Weights of a small image captioner.
Model: 6.94M parameters, 48-pixel images, encoder arch mobilenet_v2, encoder activation relu6, encoder depths [2, 2, 3, 2], encoder widths [16, 24, 48, 80], decoder width 256, decoder layers 8, decoder norm layernorm, decoder activation gelu_tanh.
Training: muon at rate 0.009, 6900 steps, batches of 256.
Data: trained on regions of photos with short descriptions (Visual Genome), 203450 training examples, 8.7 epochs.
Rows from block 6 of the image encoder, named by matrix and row number. Each number is 128 + 24 x the weight over the matrix's rms, rounded and kept within 0 to 255. All counts start at 0. Numbers have three digits each.
# convs2: project pointwise conv (encoder.blocks.6.convs.2.weight, 48x288x1x1), inputs 0-143
convs2.0:187145095118145053127109146109119134122107101133126170161128093150145141083091114166118148153132167149134138114150130124102146125162113141130177121133114044092145153126114127178119081090136132060125106157122174132153136122116119127111122148106136121142116123146121120138123115144172118130152126148146148102056137140129115094118103145109151123129141125156151126136128204140096100152114121124087178137161104155177127162128111123098131
convs2.1:132114134131147185125139152112147146104143105104147115107137129133129157136113150138047097112129112134114159135125121147159123108098213136130127144124136149127126162134117140106126191175156135105135086128130127134125121127089095123133147143129163118097143135101115100131131112101119155148148101127142137109107152103119129125114131156143140112126110124114124136101125136124139104117130124106092149153105153167146141037086151083118143
convs2.2:133138111123135104129112068109123142113130064115121159111061129119140143133070114133088159169151133137123130126196127118168085138116131126131143118128121107155089094124144135127141109114131139164089123137128134090151124133168096150146134137121133138174118130172135174142129186106161157158156152140177141128117139145155132121107142129111093117139121128194182130085128151177070098145146114075082095140081159101142125146122108115114124
convs2.3:090150149136117147120150159114132132143151143106119170130109128123156095101145092119101132118152114131204126131158129143099122145137138135131139131120120118135142163132118129109114099163121125140174169121120127123128139145107104098110103101057163094108100137139090128127134161105131114114112081163180134124132129111146124130105128130155125078137117128135084161152144137103125159131134126135102102125149152068161144171142101120122130
convs2.4:132139097123113152127145128136118124141140186124143137134118119115132148141126111123165170065138118144122108091137122125118132116127159128126155115119133102153182110132119142160121165119127135116105167136115185125120146121145096136123115117098145172127117133103169125143129138156173108131175153132124113159113127102166124090110090131117111173122119120136104161139138117121170128109138131164150102146063192128112089137112180130126126
convs2.5:160136118146096174129127155113124157087106099133136152141094138143141158165156146137152154172200094130138162156097126145139155127115146124125126140115123151123098105128123124120135141128098124155117126127103080113123138119136117101169082130149137118156118136125094106126138145084179145105107105159165142147107118135123131128131147113098216101126121134143161129086129122172048138127095130100131149111130089146127149134159162103152129
convs2.6:153089131105131155129170094127137121109154218116111145149158111134135122127158116148142094142181153124161118121149134200083147119149123122132135140110135131127156145130125139153140140111135138118131152139108140104060137104154103145157126124114129120111132138122140146120132103116192104107108136122166165119095147132154123169117139147107143128139124126116143119106141144167123119116141132076131154143098111183115119165129080095134128
convs2.7:100119109137150140125161138126141161127116103123126140129172147137127122120129147127089182190138159130118150174161123099137121125137154133130149138130129148126140109127131133092138095154111141154108111126144159142130133130161125131132116145160118109097087127089155149133117105100128134151124130157098179143093121176139133082118113132189122133126132120154134138093123131162155160138102107160143150145135131113111068154118100155112118
convs2.8:154110131130162130127137090160098160158160147114136166154137116122145178124119124111203118168110135101123114122132132147164092153101124119132049140121130140123106094131131124107128154089080142095166121128094080119121138120137120170168138120148115114126110129190041164130121124153157090131088105101125136135093103118092128138159154143126139079119103124147111110118132126168107114143101152126113180124099097147140114104151133116107127
convs2.9:075120128115110105128159133151144106144099152126129134103118143138121158130106103110099097109119128114149104137102129129154132126121156131131122153135129069148161137130121130139145174128138127138199103131136098117128131151118119127145136135128146088115182127152113088139120097158155117144144096139077188131161171130151124107137127149113123135119129130170143111094131151194106096114136123081148155126110150110152151079125126098145137
convs2.10:078128119114125087130143137098133135145143109125147148089119133122129100124115115157071082161190135130104153104123124110149176144090102141123152084111124136123139072130122134141126138084135136107150094130155101158177129140145152150112157135134130123159088130150089162134120109112146105136155143186122180139117129141135127163154126131156123104118113140107150147163129116118162132130123114178106166130123128125159105143082118121140160
convs2.11:119118107137125110126169110124123116158128143086131192130123137103130122107143104148133155104169071133163089138117134094107163130128091119128085144124117112127153141128127113174107094152111131128151081140136142075130122114192121134101141110141146129159114136149120099135148140169175057179101092147138111148162150106102129126122120152148161127138138132132081108123130126087130091097110123136102062117165123131134095152087111165169127
convs2.12:093143166140114107127130133163119123118106151148114095143173131120145151131086138147100176062143102112157133086128129151090120100139165116125123113135130152123172127131099128142126151183111122094141150132117078128111134146144159110085159149104103141099063129141132136130113146118133134150129135133134185138105134087128125083147104142106182123130119130105069101112121118169180139117067126135123121142085147151158116163189135118124116
convs2.13:172148144121140134122137148192123154141098203133099059102127165139118172126141112122094159104121130137085120129116130127159147142134164130135173114130133101123087124128113131129106142134148128137137126114146132152132115120169072113086110133150150114112098122163136125126122166157207107149126142109105203108141147097145128133080111111119148042153133128116111132130125066163074117098141127119105109111110106118125091151167114126147120
convs2.14:150134184107128105132139159082129139155164134095139120111104101116127093156123105166135145090089084109127113108113123161085135145140105119131142153127137108130143172130120125142147113132128128166143136120166138097099134150163099113113104133131132136106101124118135148127132127114193148116134115111145172120126129129106119111123129168103138135118132133153149157188131087124068100103135113138103195142091105122128115137056134132106117
convs2.15:120150117120124081127084096121109115128171176144115141100155165117118132137117103132108158120115170172150104072102124138152129172125148134127156138138135149139134160130144121137134164152084133127143191114126143143140127132136128140130121121099127095140125132150181119128127125098122132123131127131131144144111160136124113105130116102131133143133129126117122139066130157126183110121099123165124106125094101081145159163189107104076113
convs2.16:115144111144134126126137158166142161143116135142100153124110164124119131146119089150141139119109124102165142160115123109136130137106107114128134135147134111139193185129138115143121140157127127107109184103096115117127108121108161142137101132135090141120101119132148111141126154117141059144110156133088115105087130134137121095125156138165088160141100141146081101103136093164125162128096118139130167128086089127107157105182119152127122
convs2.17:111129086130148131130147198127138130171084098107129130159156109132125134136117131105200167159119135158112128090096130196160178117126120135118101138128121113116112154127141121146111099102082118139135134111127132135170129115161102093035110133144141140091172134123179156128138107193129108098125060097096130128169146142086132129075120121181118106120143124146134155126116139139146147145155139107136110129127129104135062137141107132171113
convs2.18:098127122123116134130123088134111110096147137140119095067154115128124124134177128124096129126119120131094144149124127140174114179137166114120173156116120096123115132127125124148133126112157115170142121125153121143181120142137120130123139139115107142117158136101128132123128153155117175116109104103069089158121126108159130145125089119073150104119128134106072117091113168124153131124096112104107148116136146149084177136103127092098124
convs2.19:137123135123116114128113108120138172127140107149125136121132110129132122114100121120081075104095143142091170152072128151119113116131133143138120138139124180164105123130124114120124159179132138129110182147115077113097131115121099104125125121123100118113134129125118183149125116157142126114143087127118109142065162153109130133160164133169193142109139129141126170182127105139124140139129126155117090139116159093152148132119142137157130
convs2.20:165152115130160116125136153152120139141119081131115161106165113135121130120093145107153175166129124097120146131197130161102142158094128121129095118134125080113142126131129124141135124120099120109102182144107105113116126121121127097115101130093133164127107138107132103125123153135175147124115111159131116143150126141114129174131108146143159097147135122131126173131136133098131168122161128171108156127156145122096086155112111183115133
convs2.21:120109132131115146128147159118121109147132153147104119150104120111129156150078088118156114186132152095126130146126120137142164164131143118127106132122130172138110107123125130154112098172125134163138145115125130116167112123157164128135153120116111136140109129109108099135122162141179121100108122103154116130169122120137133083125138143109137106110117132114127067127123074117125092156145144117153102133127104199145160149197159135138109
convs2.22:165157070128157107124154121132117124112133164102121148162141158135132129126152136145162109118116155112119128140142122152086158122134086129132139145113132132118151064132123127110139091167127114182112101162110178125178127120154160134098114109199128093119102120135142169142127098104107112157143101177120125131160151153142142098119096125132085080142133121112039131149128109128124143160153123123130126125190171141133084151123128091148107
convs2.23:111160134122117118127176096109137147139101182148132093130151108124115151164106131137175130137186133122108105124100124137092092135113133120131155164145121135137067152133125120101129168112101137147118144145119110126164113127098145131149113145170120152145138125116109063146134120168120084125205149103131146139142142112147136144112139137115091123143159121163136085145125103143173103130143126108152076119121109133124172109157168130131125
convs2.24:129125127119098124123115155136140091099084168185173123187127142127123124165085142151118145143082182147103197132126136113093168118096094099130140150136122188140149131130137132112126149042175126149138144136175076150176119139100125151119165115129174139131093125128185146126117118094124146119115114137161107134106148151148132154132137109158142150123132144125087115111129110120141143131104126145135116109161130120099091121129120111168126
convs2.25:145138120128144107122139188152130107156150110134141151122124125131113177115083121133118089183150142114151139120118126151179162113098119091123136115134117133100118133128123116138132138086145137129121139117148149115106124118113119100100119126141103123143081122099149103131136176136155076119092123118180115117133121094186124133125120100050146117132138128107091167132131156102115137121141117143127166129144135091147116095095182150116138
convs2.26:062111186118141134126128074107115131142157095112127136098080138135116119157124153130167152101164140078103103123129125147139118107103165146124076108128136123117155098124108117087143061106107120133086120117158124093126138153152105148119112135129106130113138124126119124134136112157147103131120121114118138126113122163142132135135130103212111115126092121140152151136126083098098130153089127111156130124132165169137133090140164125110114
convs2.27:106105123132138123132130102109156111119157065146128159087078134137130160174153150095183163155136188112135110115140125137147134085145111135126171109127126091141151118124136130149137113192087122200126127137164148147125117105122109121148133106100124172122135127139101129125125107175108165123085114123152126156141099095217130109123133134120116145123127115133143111078122147141083127104077118108132180133085124163125139088080153124113127
convs2.28:165121111139137109121121120128134128116104161155107146113126086138116133119110105144082109146136147156120111137144132134120077153151095144126145153133122107121107143123137124111117170150106118121132122129123106132092135139118124175107130114094142114132137109132159157121124101090156136177132131133148097084142117121159121141144152106070119090130115121167122170137131146126118078126124125067116106118114105123135167127141162097153130
convs2.29:104102135118110055119070096194108164084121109162126086108113122126114183119114142112099139133173166148105126106132124068134139077126180136127163123142123137111154180128141130155129143109150129114176131145138121128126131132115132154107130090100100085099120127111158119127125106169100124122097091114129093151144133148104131108148154164143122123091138121153092138123141127120102120112138137155079146118107109132115114186091094124127101
convs2.30:113121104122125120131133173140086123121083145110080156073121119116115099142147101154156139136142075116109100141115128162132165111145138133131110133129132153131144093134119122120122122141076132185130203143127144101160116131154106091122102125085113130109118128132129137116135124176114179128137092070099153163177117105120133146140092146150143125128131129122122141133123189108125163125134129158104129102118131127119121171153124139122128
convs2.31:107157110146094128127153134110120105141127190120135139106118131129121102129120132137083135109156104132142142147108125139154129129136105135126112122133138163153162130126150132125128120106113122081096132110141090130122128108086110124134082135080137132150138136134171093148131111092165094133180172126157128123072112171156129122107173129137155116128132117113165120152125113136148167118093129097134166139133149099138149164140132133113142
convs2.32:078120087127131187133128131063140104130138090123136137123148117136119121165148116138195170101143100099087115149128128138120128138116094109128102135137131131140163147129116120119123121129143112123149100142136154108085111102188157129132127122105114171181108114143107090144131116106103115105135141101144071175156133124170131064144165108124129119124139133167150101107122096203111160143125135129143115126135135178117141138167119116080137
convs2.33:157131179131123158125113161139127151141154098100087073140103126139113132107145106095087168101139140119102126177111125049134111092155129097126048118137128080132082105130148123164129117182127123110112133110105105135131096128158103129110115128076095089139142129124158106150121129103134114116124109121112188111112122127148138107143121151114159153146107125173166148146128085130093115120158130116122168118122100158125141168161125175123146
convs2.34:119124122127177185131089114150132119125118098133122128140075133118138157117143115073146104063108120115162136114158130128108110119102103138133112155135134165156133164127121119158124141134051137133111163141132133118108127126114140114140141162131146146115104118147104123132129146109128127111160110055114143122148111110115118097096119132122131107109121116162108103162122053237124122127137124127135121142076135148158121044130140168146133
convs2.35:153165128150113163126087117155116107112097140141143168085104155124122144123123118148145142121118165118066124155128130115126148073148115130132165115143122120109123163129148126126136144137138124102077086113126152111173150117163130139172184121127165156136100135151150094118126098102094170139158107110107125120134090130116133120119100115121137164145122133133108110114121130125105134112124128138126132114087128119121095151138105108080133
convs2.36:092100116143119101131097183084150167122089085129143091146075168115123121091138141139135133118125120107151115156146128087154132068147176115128141120122124137143166079127135142112121116177101144140139178115137127192174145148156133151134130117151117090111154128106124145135128146097129198150141120142079079149125137136141137201158118134136141164108139110143146100108121106081140125117139125151167109105135110187127144073153111145141138
convs2.37:129152125123115086133111120166133152158135132146127125106096120145130125147110114104143146133150143113118153138149130127153126135127097106128177100133130093136192131128130118134124072099136127160094045122140113134146119116092123118116105130125127137156113119113107147128118132118141110096087128100129094141115106139112129091127093122100133176137118126132098120105117143117118190124150115162122125126114098129130091090158112135037123
convs2.38:102117137116161125131090112027136103124100136143141112122131146126133110137119096110152147120160131105167112127124129112121126151082147107125109155131133172112121117132126134113140164089158139132130091113121119133085130123107087157158132137146151130131136135104162112127129149098133089113096143112163129125182124079142124143125106149097174140137115113125126118112128139121213120130147115184139111137090144150162137085123174086106127
convs2.39:176098105131104117128141140084147164116109135129121137101116124139126041149082124143150163160132146132162107152081130147114123138105149127123106062106125111127203166133129125125139163155115129138219152160114144068069132120094157132137116132126125129137080118117150122110130141099101122147148120165126123125116124167087134107121093119115110133138130115128170092130125120130091149131205132143143153120107118132102151074195136104164123
convs2.40:091114110129113124130080149071137171150133107135138097110137119105130104150123151147160204077139115132125082134116126114111098101117156129120131102124129125146124148131130134151126096063098129144080054086122188132090133137121162116139114140164121085154125130093101125138133098094133122161174141139165123109133143109150122143166094121137158086127151139130126165094131088125130106144112131100131116120130103093111067138123117128115114
convs2.41:127128072124104154131099172062126110117155118118161127159096147134128170112129108118102147100142110137096077165081127137153115074157128143127153108133125109102122146124160116107129124091116139134129136105141166112111139139139169119167085140103107141109146137140151191137116139101154159125141121100198066098176151152175136100110106129152097092111130131140071134113126148118145115131087125127151150116106111087126098100165157099144124
convs2.42:118105107117115107125121104189121109125141144117121153122144100123131144108137153150046143042188152146166156146133125097107093149140131123125173142131137164142117113127135132134135143148144134126139113147126104150130136125104104109113139135084125113120152123146120124115121101156113128119151106129162148122102143108072130144121079144116117137095128125146133161159132101091160140124065126110124089141178074106141107138141097161125121
convs2.43:134100096125148066126141104114127134126144083131101107106121120136115105171130160152151105092110107107106161141113130141119131111116140137129186139133144087137148130124124131118112132119098131120116123161130197105142138139100126113127130143156162143153158131155108107134139143137092144141097109144127111134126115108067131155122123137178145164136141123130125140153119122102120169151121141158131195125121198142058092121073113120110142
convs2.44:159104103113129107127111104136088120121141109134133098149101112114136121101143107135122154098145143100094158123127124146105128140144136143131150121129125105117143138130140123131120086119143127082135110094122148092149120128076068142109102119135146123105097124109160123130122132097153149117174108157157132125111138156122133089114121127131191152133136135093137172144134181174110112119169132128113114132156141089142106139135116121115121
convs2.45:124145131133133169128140113074131098162130150150132128142114132117143133120088121156155090154105107135128140169144117136137093173082167123129135131136121123144145125133125134120129142128115126134137167123108143125115123123124133103131137135105106121128120131164078138130118116140124152102119116152163136121151153109138135113109097122141135107128133132133118119118151123101085148119137123147141089125166143113146177138139078167125125
convs2.46:126100181116128174125138097080108169139100104117122114136130138122118089138128113139152157140196163111172097143145129127158142127109175127125145109121128124150141114127116132125135114084161142147125119145142115118162140126163129108120153124153128114123137113086113153119136071108082125143171141132169152126142127157103137168145153136161107126120106133108139140068124126171186140139144136121124178122118077104118071154140121106141145
convs2.47:163127133114147083126117115098119124122134117123115114112069141096123140117138118146078096168182156142111077129143127152185095135101167135131145135118127089134091127129150139121128185160126129114160138081138155158162138145136101129120107108115098145097116130107166093124136091161118171110147099131115127163121130102150132145109144133155115159100130125130103080079141084143127147111156129120126088129130088176128101127158130123125108