config = dict(
    horizontal_flip=True,
    decoder_parallel_block=False,
    decoder_tie_embeddings=False,
    warmup_steps=130,
)
Rows from block 5 of the text decoder of a small image captioner, named by matrix and row number. Rows with one number belong to one neuron. Each number is 50 + 12 x the weight over its row's rms, rounded and kept within 0 to 99. All counts start at 0.
After each neuron's rows are labels from the 100 texts, of 14848, where the neuron reaches its highest value: "fires on" is the input token at the peak. Only what is clearly more common there than usual is listed. The data: regions of photos with short descriptions (Visual Genome). In brackets: how many of the 100, against the usual share in percent.
# fc1: MLP up (decoder.blocks.5.mlp.fc1.weight, 512x256), inputs 86-171
# fc2: MLP down (decoder.blocks.5.mlp.fc2.weight, 256x512, transposed), outputs 86-171

fc1.98:32 39 36 53 50 54 56 39 40 42 27 22 66 63 54 53 54 63 46 43 62 69 40 46 50 73 55 36 58 49 39 82 47 80 48 68 60 55 38 49 24 62 55 52 46 50 34 57 42 62 46 53 39 56 35 62 25 40 43 51 39 46 56 64 46 57 59 48 43 44 67 74 65 26 57 43 47 30 40 52 39 24 63 32 48 42
fc2.98:52 40 44 58 54 65 58 45 48 35 49 54 52 49 43 46 60 61 77 49 44 54 72 70 61 52 48 27 41 68 37 40 73 45 63 47 40 51 57 43 38 44 38 58 53 59 43 62 51 48 37 74 45 46 51 29 38 66 48 59 52 48 41 50 53 37 41 36 59 63 42 47 53 69 63 37 31 46 56 34 55 57 63 55 34 44
fires on: " " (90 vs 14.8); "d" (9 vs 2.7)

fc1.475:55 55 56 65 36 43 26 55 74 61 52 48 59 14 51 63 47 51 37 49 60 51 25 67 67 55 50 32 49 62 47 51 57 51 48 59 75 51 55 60 53 37 52 48 42 29 56 69 46 60 38 53 44 35 68 35 43 48 32 40 57 87 55 44 52 60 52 45 70 34 74 41 48 42 63 49 63 54 41 44 46 61 64 54 34 49
fc2.475:37 43 51 62 59 54 62 31 44 53 22 30 60 51 41 51 37 50 64 52 48 38 37 48 74 57 46 34 52 48 47 58 61 44 22 33 66 46 38 49 54 76 48 60 51 63 44 58 57 48 58 37 41 77 26 64 48 42 67 64 51 54 44 33 59 25 49 56 67 76 50 61 50 26 60 37 46 57 31 65 72 53 40 38 54 43
fires on: "a" (69 vs 7.3); "i" (22 vs 5.6); "b" (7 vs 2.1)

fc1.354:40 39 43 58 49 46 55 43 63 61 64 45 60 66 36 37 46 55 36 51 40 30 42 69 60 58 49 26 42 31 26 35 62 40 47 43 62 50 54 43 34 60 63 65 55 40 51 64 60 51 46 55 32 44 47 51 36 54 45 26 47 44 58 67 48 52 46 58 25 48 57 66 43 57 50 63 50 44 32 48 47 57 44 74 55 41
fc2.354:69 44 61 67 31 50 60 74 37 55 54 58 58 54 49 61 47 54 35 53 54 51 51 57 51 58 60 63 35 57 37 48 50 35 65 42 42 50 62 49 49 46 57 40 28 48 22 39 51 60 39 37 40 34 54 46 46 67 55 43 72 62 73 28 38 48 19 54 53 45 53 41 24 32 49 44 59 56 54 46 65 66 60 59 59 43
fires on: "t" (82 vs 6.2); "s" (15 vs 4.6)

fc1.273:43 67 38 34 40 57 47 54 54 50 61 35 47 40 48 40 27 43 28 27 51 59 37 45 61 55 60 59 48 50 45 39 46 61 51 42 55 30 56 38 56 54 52 38 48 48 45 86 63 60 61 60 40 53 63 42 55 69 41 45 38 47 52 33 44 39 57 49 61 29 45 71 56 31 57 43 55 48 37 53 65 40 71 33 48 56
fc2.273:71 40 59 68 48 51 50 55 65 59 47 62 47 26 60 52 63 40 37 45 51 46 43 68 41 47 55 27 40 71 48 52 33 58 53 56 63 43 57 29 57 59 51 50 49 37 33 69 57 54 73 78 41 50 53 49 48 69 58 40 43 56 45 62 28 68 41 45 62 62 68 53 35 29 42 24 45 56 72 46 63 69 47 44 51 41
fires on: "a" (48 vs 7.3); "o" (24 vs 5.7); "p" (19 vs 1.7)

fc1.186:53 49 59 70 43 72 50 52 44 55 56 63 53 50 57 32 32 49 32 37 47 39 48 27 33 45 26 25 54 39 74 81 60 45 45 47 43 48 69 45 40 38 60 42 42 45 36 49 46 62 42 46 36 43 56 35 31 52 61 46 50 70 49 58 46 52 69 47 49 39 40 41 49 46 52 51 43 53 41 44 50 63 65 45 57 44
fc2.186:27 56 44 25 59 40 63 41 63 52 55 63 46 31 47 34 71 45 36 22 67 60 35 60 56 51 32 43 63 43 51 51 55 53 63 50 46 34 37 29 59 72 72 68 59 58 47 48 51 33 43 54 32 43 39 70 30 57 47 26 61 60 43 38 60 43 66 38 57 45 51 57 57 59 51 18 28 60 50 53 65 48 57 48 37 37
fires on: "t" (49 vs 6.2); "e" (42 vs 8.7)

fc1.359:52 33 56 64 50 42 27 51 61 41 47 43 35 57 53 59 55 45 65 61 53 64 25 53 76 50 41 45 60 45 47 86 48 36 38 41 25 49 43 38 50 63 51 48 62 66 75 54 48 35 67 61 50 36 56 58 47 62 57 69 58 54 55 41 32 58 58 43 50 39 21 42 12 46 44 67 34 48 50 62 47 32 58 51 50 58
fc2.359:26 57 49 61 69 62 55 57 37 78 48 42 53 53 52 50 57 47 48 44 35 54 61 54 53 46 51 34 49 60 41 81 59 26 40 54 36 46 39 49 62 44 49 36 47 46 53 50 39 53 58 55 47 64 30 64 30 67 29 59 47 51 50 55 55 53 64 45 45 44 59 27 63 57 37 58 33 62 49 52 68 57 47 39 78 65
fires on: "l" (50 vs 3.9); "a" (22 vs 7.3)

fc1.506:44 46 73 47 45 62 55 83 54 66 44 55 40 37 41 57 43 37 37 61 41 54 40 55 68 58 36 35 61 46 49 57 52 38 43 45 53 30 73 59 72 30 43 48 54 53 44 60 55 49 28 59 31 54 56 57 48 40 41 67 53 73 43 59 47 45 53 64 47 37 35 49 65 51 33 65 48 50 55 60 50 47 64 39 74 47
fc2.506:35 44 64 57 41 34 26 48 57 59 58 31 50 63 42 67 68 49 46 64 81 47 46 48 32 58 39 41 60 47 35 51 53 60 55 62 22 65 20 36 65 58 48 36 41 36 66 48 34 52 50 43 47 35 52 68 62 53 44 47 55 37 52 45 59 53 70 15 57 63 50 62 55 32 47 74 53 67 44 37 47 52 41 33 34 44
fires on: "a" (68 vs 7.3); "u" (26 vs 1.5)

fc1.390:48 47 40 33 58 53 64 65 55 61 41 35 30 34 53 51 55 55 64 79 27 49 78 34 49 55 33 54 42 61 40 45 51 42 40 34 49 34 63 52 48 41 59 56 58 45 49 53 43 32 57 55 66 64 73 53 33 31 48 48 33 58 62 60 46 60 54 68 65 56 49 54 24 55 54 48 41 51 47 28 33 63 65 46 56 68
fc2.390:45 71 48 68 33 57 32 68 22 52 64 49 44 50 43 48 41 50 46 38 46 64 75 32 61 42 58 40 53 30 50 43 56 59 55 70 32 46 31 71 31 56 56 26 49 52 55 63 61 42 53 60 29 53 47 55 54 61 42 63 62 61 35 50 60 53 44 54 68 24 45 35 50 50 67 45 45 58 57 57 60 59 84 41 38 43
fires on: "l" (57 vs 3.9); "g" (13 vs 2.4)

fc1.472:53 58 54 43 38 25 43 41 61 52 48 46 63 33 45 60 68 61 56 41 42 48 51 58 52 54 31 56 30 24 41 29 48 71 29 28 57 71 42 68 49 27 62 40 62 85 26 72 44 69 44 54 40 51 52 52 83 33 42 60 44 56 38 51 59 45 65 43 59 39 60 50 61 54 41 62 57 52 52 40 23 46 41 61 50 58
fc2.472:68 85 69 57 33 43 40 53 58 37 50 63 59 70 32 35 67 33 57 56 39 39 73 50 48 35 21 44 42 42 68 34 45 48 43 76 31 35 51 45 24 61 43 46 38 42 33 53 46 52 35 54 25 61 60 53 41 30 57 51 43 63 55 54 62 60 62 53 54 65 64 43 35 43 73 31 53 54 58 26 64 60 42 63 30 51
fires on: "e" (54 vs 8.7); "u" (26 vs 1.5)

fc1.379:26 43 50 28 72 65 60 63 56 66 34 54 50 47 39 66 90 44 42 38 52 46 49 43 42 41 48 46 42 57 74 58 51 56 54 65 42 41 40 41 32 40 39 66 55 50 56 52 55 44 31 34 58 52 53 16 65 67 40 46 56 62 35 23 48 72 50 43 65 65 60 64 49 66 49 42 56 53 61 22 40 46 58 42 40 56
fc2.379:45 36 61 48 37 54 51 44 59 35 49 35 60 39 56 48 68 45 51 54 50 65 56 60 56 34 38 43 36 68 69 26 79 57 58 56 51 66 59 24 43 32 39 48 45 71 67 65 58 62 45 58 33 73 58 50 71 58 44 47 29 80 50 33 37 32 56 50 55 33 46 59 27 62 68 43 51 42 45 45 57 55 49 47 53 38
fires on: "a" (75 vs 7.3); "u" (13 vs 1.5)

fc1.52:58 44 48 47 36 47 63 45 67 57 37 70 64 49 38 32 43 43 54 68 48 47 68 63 67 42 47 36 45 78 63 55 52 60 39 31 65 29 60 61 33 37 29 50 30 33 41 33 60 45 52 61 46 59 60 45 42 48 83 60 68 30 42 59 41 44 34 41 67 50 45 45 63 33 46 57 54 69 34 40 38 42 57 57 60 53
fc2.52:54 76 56 41 62 35 40 57 58 54 70 56 56 30 45 59 25 59 32 53 38 47 28 31 29 52 47 72 51 52 43 70 43 68 57 50 37 55 51 40 23 32 44 34 68 50 63 25 49 47 52 69 40 26 64 60 79 51 49 55 56 44 42 38 36 63 44 53 52 55 43 49 46 51 58 71 56 38 58 53 60 35 65 40 38 29
fires on: "a" (42 vs 7.3); "n" (42 vs 6)

fc1.159:39 51 40 41 44 45 59 45 46 65 21 51 41 36 72 47 64 49 54 29 42 73 54 55 56 41 52 39 53 69 33 38 46 55 56 75 49 58 31 67 65 55 52 24 67 64 38 49 45 29 39 56 57 38 46 53 42 46 34 18 41 49 42 30 44 53 52 40 38 72 53 58 50 41 38 34 56 49 29 53 50 55 65 45 38 50
fc2.159:44 53 47 64 42 64 46 49 64 38 37 61 39 59 69 48 42 42 70 43 36 94 48 52 60 48 40 23 27 61 50 35 54 48 33 48 54 57 46 59 40 45 46 47 34 61 60 50 55 68 31 58 34 32 49 59 44 40 62 47 80 51 50 38 59 78 45 52 57 44 42 55 58 39 64 38 55 54 21 29 32 56 52 73 44 54
fires on: "a" (35 vs 7.3); "d" (35 vs 2.7); "p" (11 vs 1.7)

fc1.335:39 24 49 32 44 37 46 67 55 75 49 42 48 54 52 64 35 47 32 51 56 52 39 50 45 42 31 31 65 50 53 39 77 45 56 51 51 55 65 50 61 57 57 42 46 57 57 62 39 48 74 36 51 56 54 49 52 47 40 78 83 61 63 51 61 55 45 39 61 55 25 37 43 59 35 49 60 58 38 56 38 29 40 31 41 34
fc2.335:37 24 51 41 34 46 53 41 62 48 66 40 57 54 32 33 53 40 58 60 56 55 46 56 68 76 31 52 59 63 58 46 46 46 35 36 37 48 58 22 48 61 52 58 68 75 28 39 67 48 39 36 50 55 45 49 43 44 46 52 51 58 58 56 25 55 56 41 47 54 43 50 41 57 49 46 45 46 45 66 51 52 62 45 33 41
fires on: "a" (45 vs 7.3); "m" (23 vs 1.3)

fc1.285:41 32 36 43 30 67 44 54 53 25 66 71 51 70 38 39 59 50 53 54 36 64 66 53 44 60 52 59 54 28 54 56 26 40 54 43 51 51 39 71 51 46 24 32 63 57 56 51 47 59 76 47 19 69 50 52 43 44 45 64 52 54 55 65 39 49 60 50 42 46 64 63 43 51 51 42 31 54 70 38 35 36 30 32 44 61
fc2.285:57 51 52 62 30 45 42 41 51 43 58 58 42 41 55 46 53 43 47 44 47 51 35 42 54 46 47 34 53 42 46 44 46 66 36 36 52 50 46 66 40 21 37 53 40 52 23 53 61 62 54 39 31 33 66 51 60 58 55 50 53 61 64 70 54 52 72 57 43 67 55 61 70 54 49 47 49 54 59 56 47 64 54 45 44 47
fires on: "e" (40 vs 8.7); "i" (26 vs 5.6); "s" (12 vs 4.6)

fc1.398:72 59 30 37 72 42 58 30 59 51 64 47 60 50 61 49 36 60 40 46 57 42 29 75 71 53 34 45 42 66 40 46 65 47 29 52 54 44 57 67 52 59 61 69 37 58 41 46 51 55 44 57 39 39 55 31 55 58 58 45 42 49 70 53 43 54 39 72 58 55 65 54 67 27 51 35 48 50 62 37 68 45 84 55 45 46
fc2.398:59 33 39 47 46 46 51 31 71 51 49 47 34 78 51 75 27 32 48 55 32 59 54 60 38 46 50 63 51 55 56 49 43 48 54 50 59 59 53 60 64 47 56 42 55 60 41 43 32 57 65 43 54 44 71 47 33 65 59 41 59 62 63 27 74 53 46 61 42 45 38 57 51 49 44 59 42 24 42 44 49 47 78 52 33 64
fires on: "t" (48 vs 6.2); "g" (17 vs 2.4); "q" (8 vs 0)

fc1.381:62 23 53 60 55 43 54 46 52 54 39 43 40 25 55 48 59 61 49 48 47 35 48 63 63 55 52 44 63 63 62 70 50 57 55 62 49 52 54 65 55 46 52 55 60 30 39 47 56 42 48 31 47 32 47 68 35 48 39 49 55 47 41 34 54 46 46 50 45 60 30 63 73 46 65 24 37 58 48 54 24 58 55 47 46 45
fc2.381:56 39 48 59 41 40 63 41 51 56 64 64 55 54 55 54 70 36 76 52 54 45 45 56 48 58 57 41 22 67 62 26 29 63 50 57 68 57 53 78 53 41 54 69 51 71 49 49 49 58 50 63 64 75 38 71 46 38 48 55 50 44 32 37 48 42 46 51 37 65 31 26 45 52 39 42 40 45 45 62 30 49 47 47 54 60
fires on: "l" (31 vs 3.9); "e" (27 vs 8.7); "c" (18 vs 2.3); "w" (8 vs 2.3)

fc1.226:53 34 53 65 45 54 45 59 72 36 35 47 67 49 27 26 45 62 54 38 41 56 53 53 44 44 43 36 30 46 63 59 59 50 55 40 57 61 40 56 50 46 43 40 58 41 55 34 41 48 62 34 38 69 65 39 51 74 52 50 62 57 53 37 33 45 69 72 44 46 54 26 59 43 34 34 69 75 44 48 65 68 67 41 46 38
fc2.226:48 59 33 68 45 52 40 40 44 37 47 45 47 45 58 47 38 39 50 58 66 61 30 04 40 34 45 61 51 69 42 76 61 38 64 31 67 42 63 62 60 59 61 49 55 69 50 45 23 39 56 45 37 35 57 49 54 44 57 39 43 73 70 47 29 39 49 50 69 40 55 31 75 58 66 48 54 48 43 64 47 64 56 66 55 49
fires on: " " (64 vs 14.8); "a" (29 vs 7.3)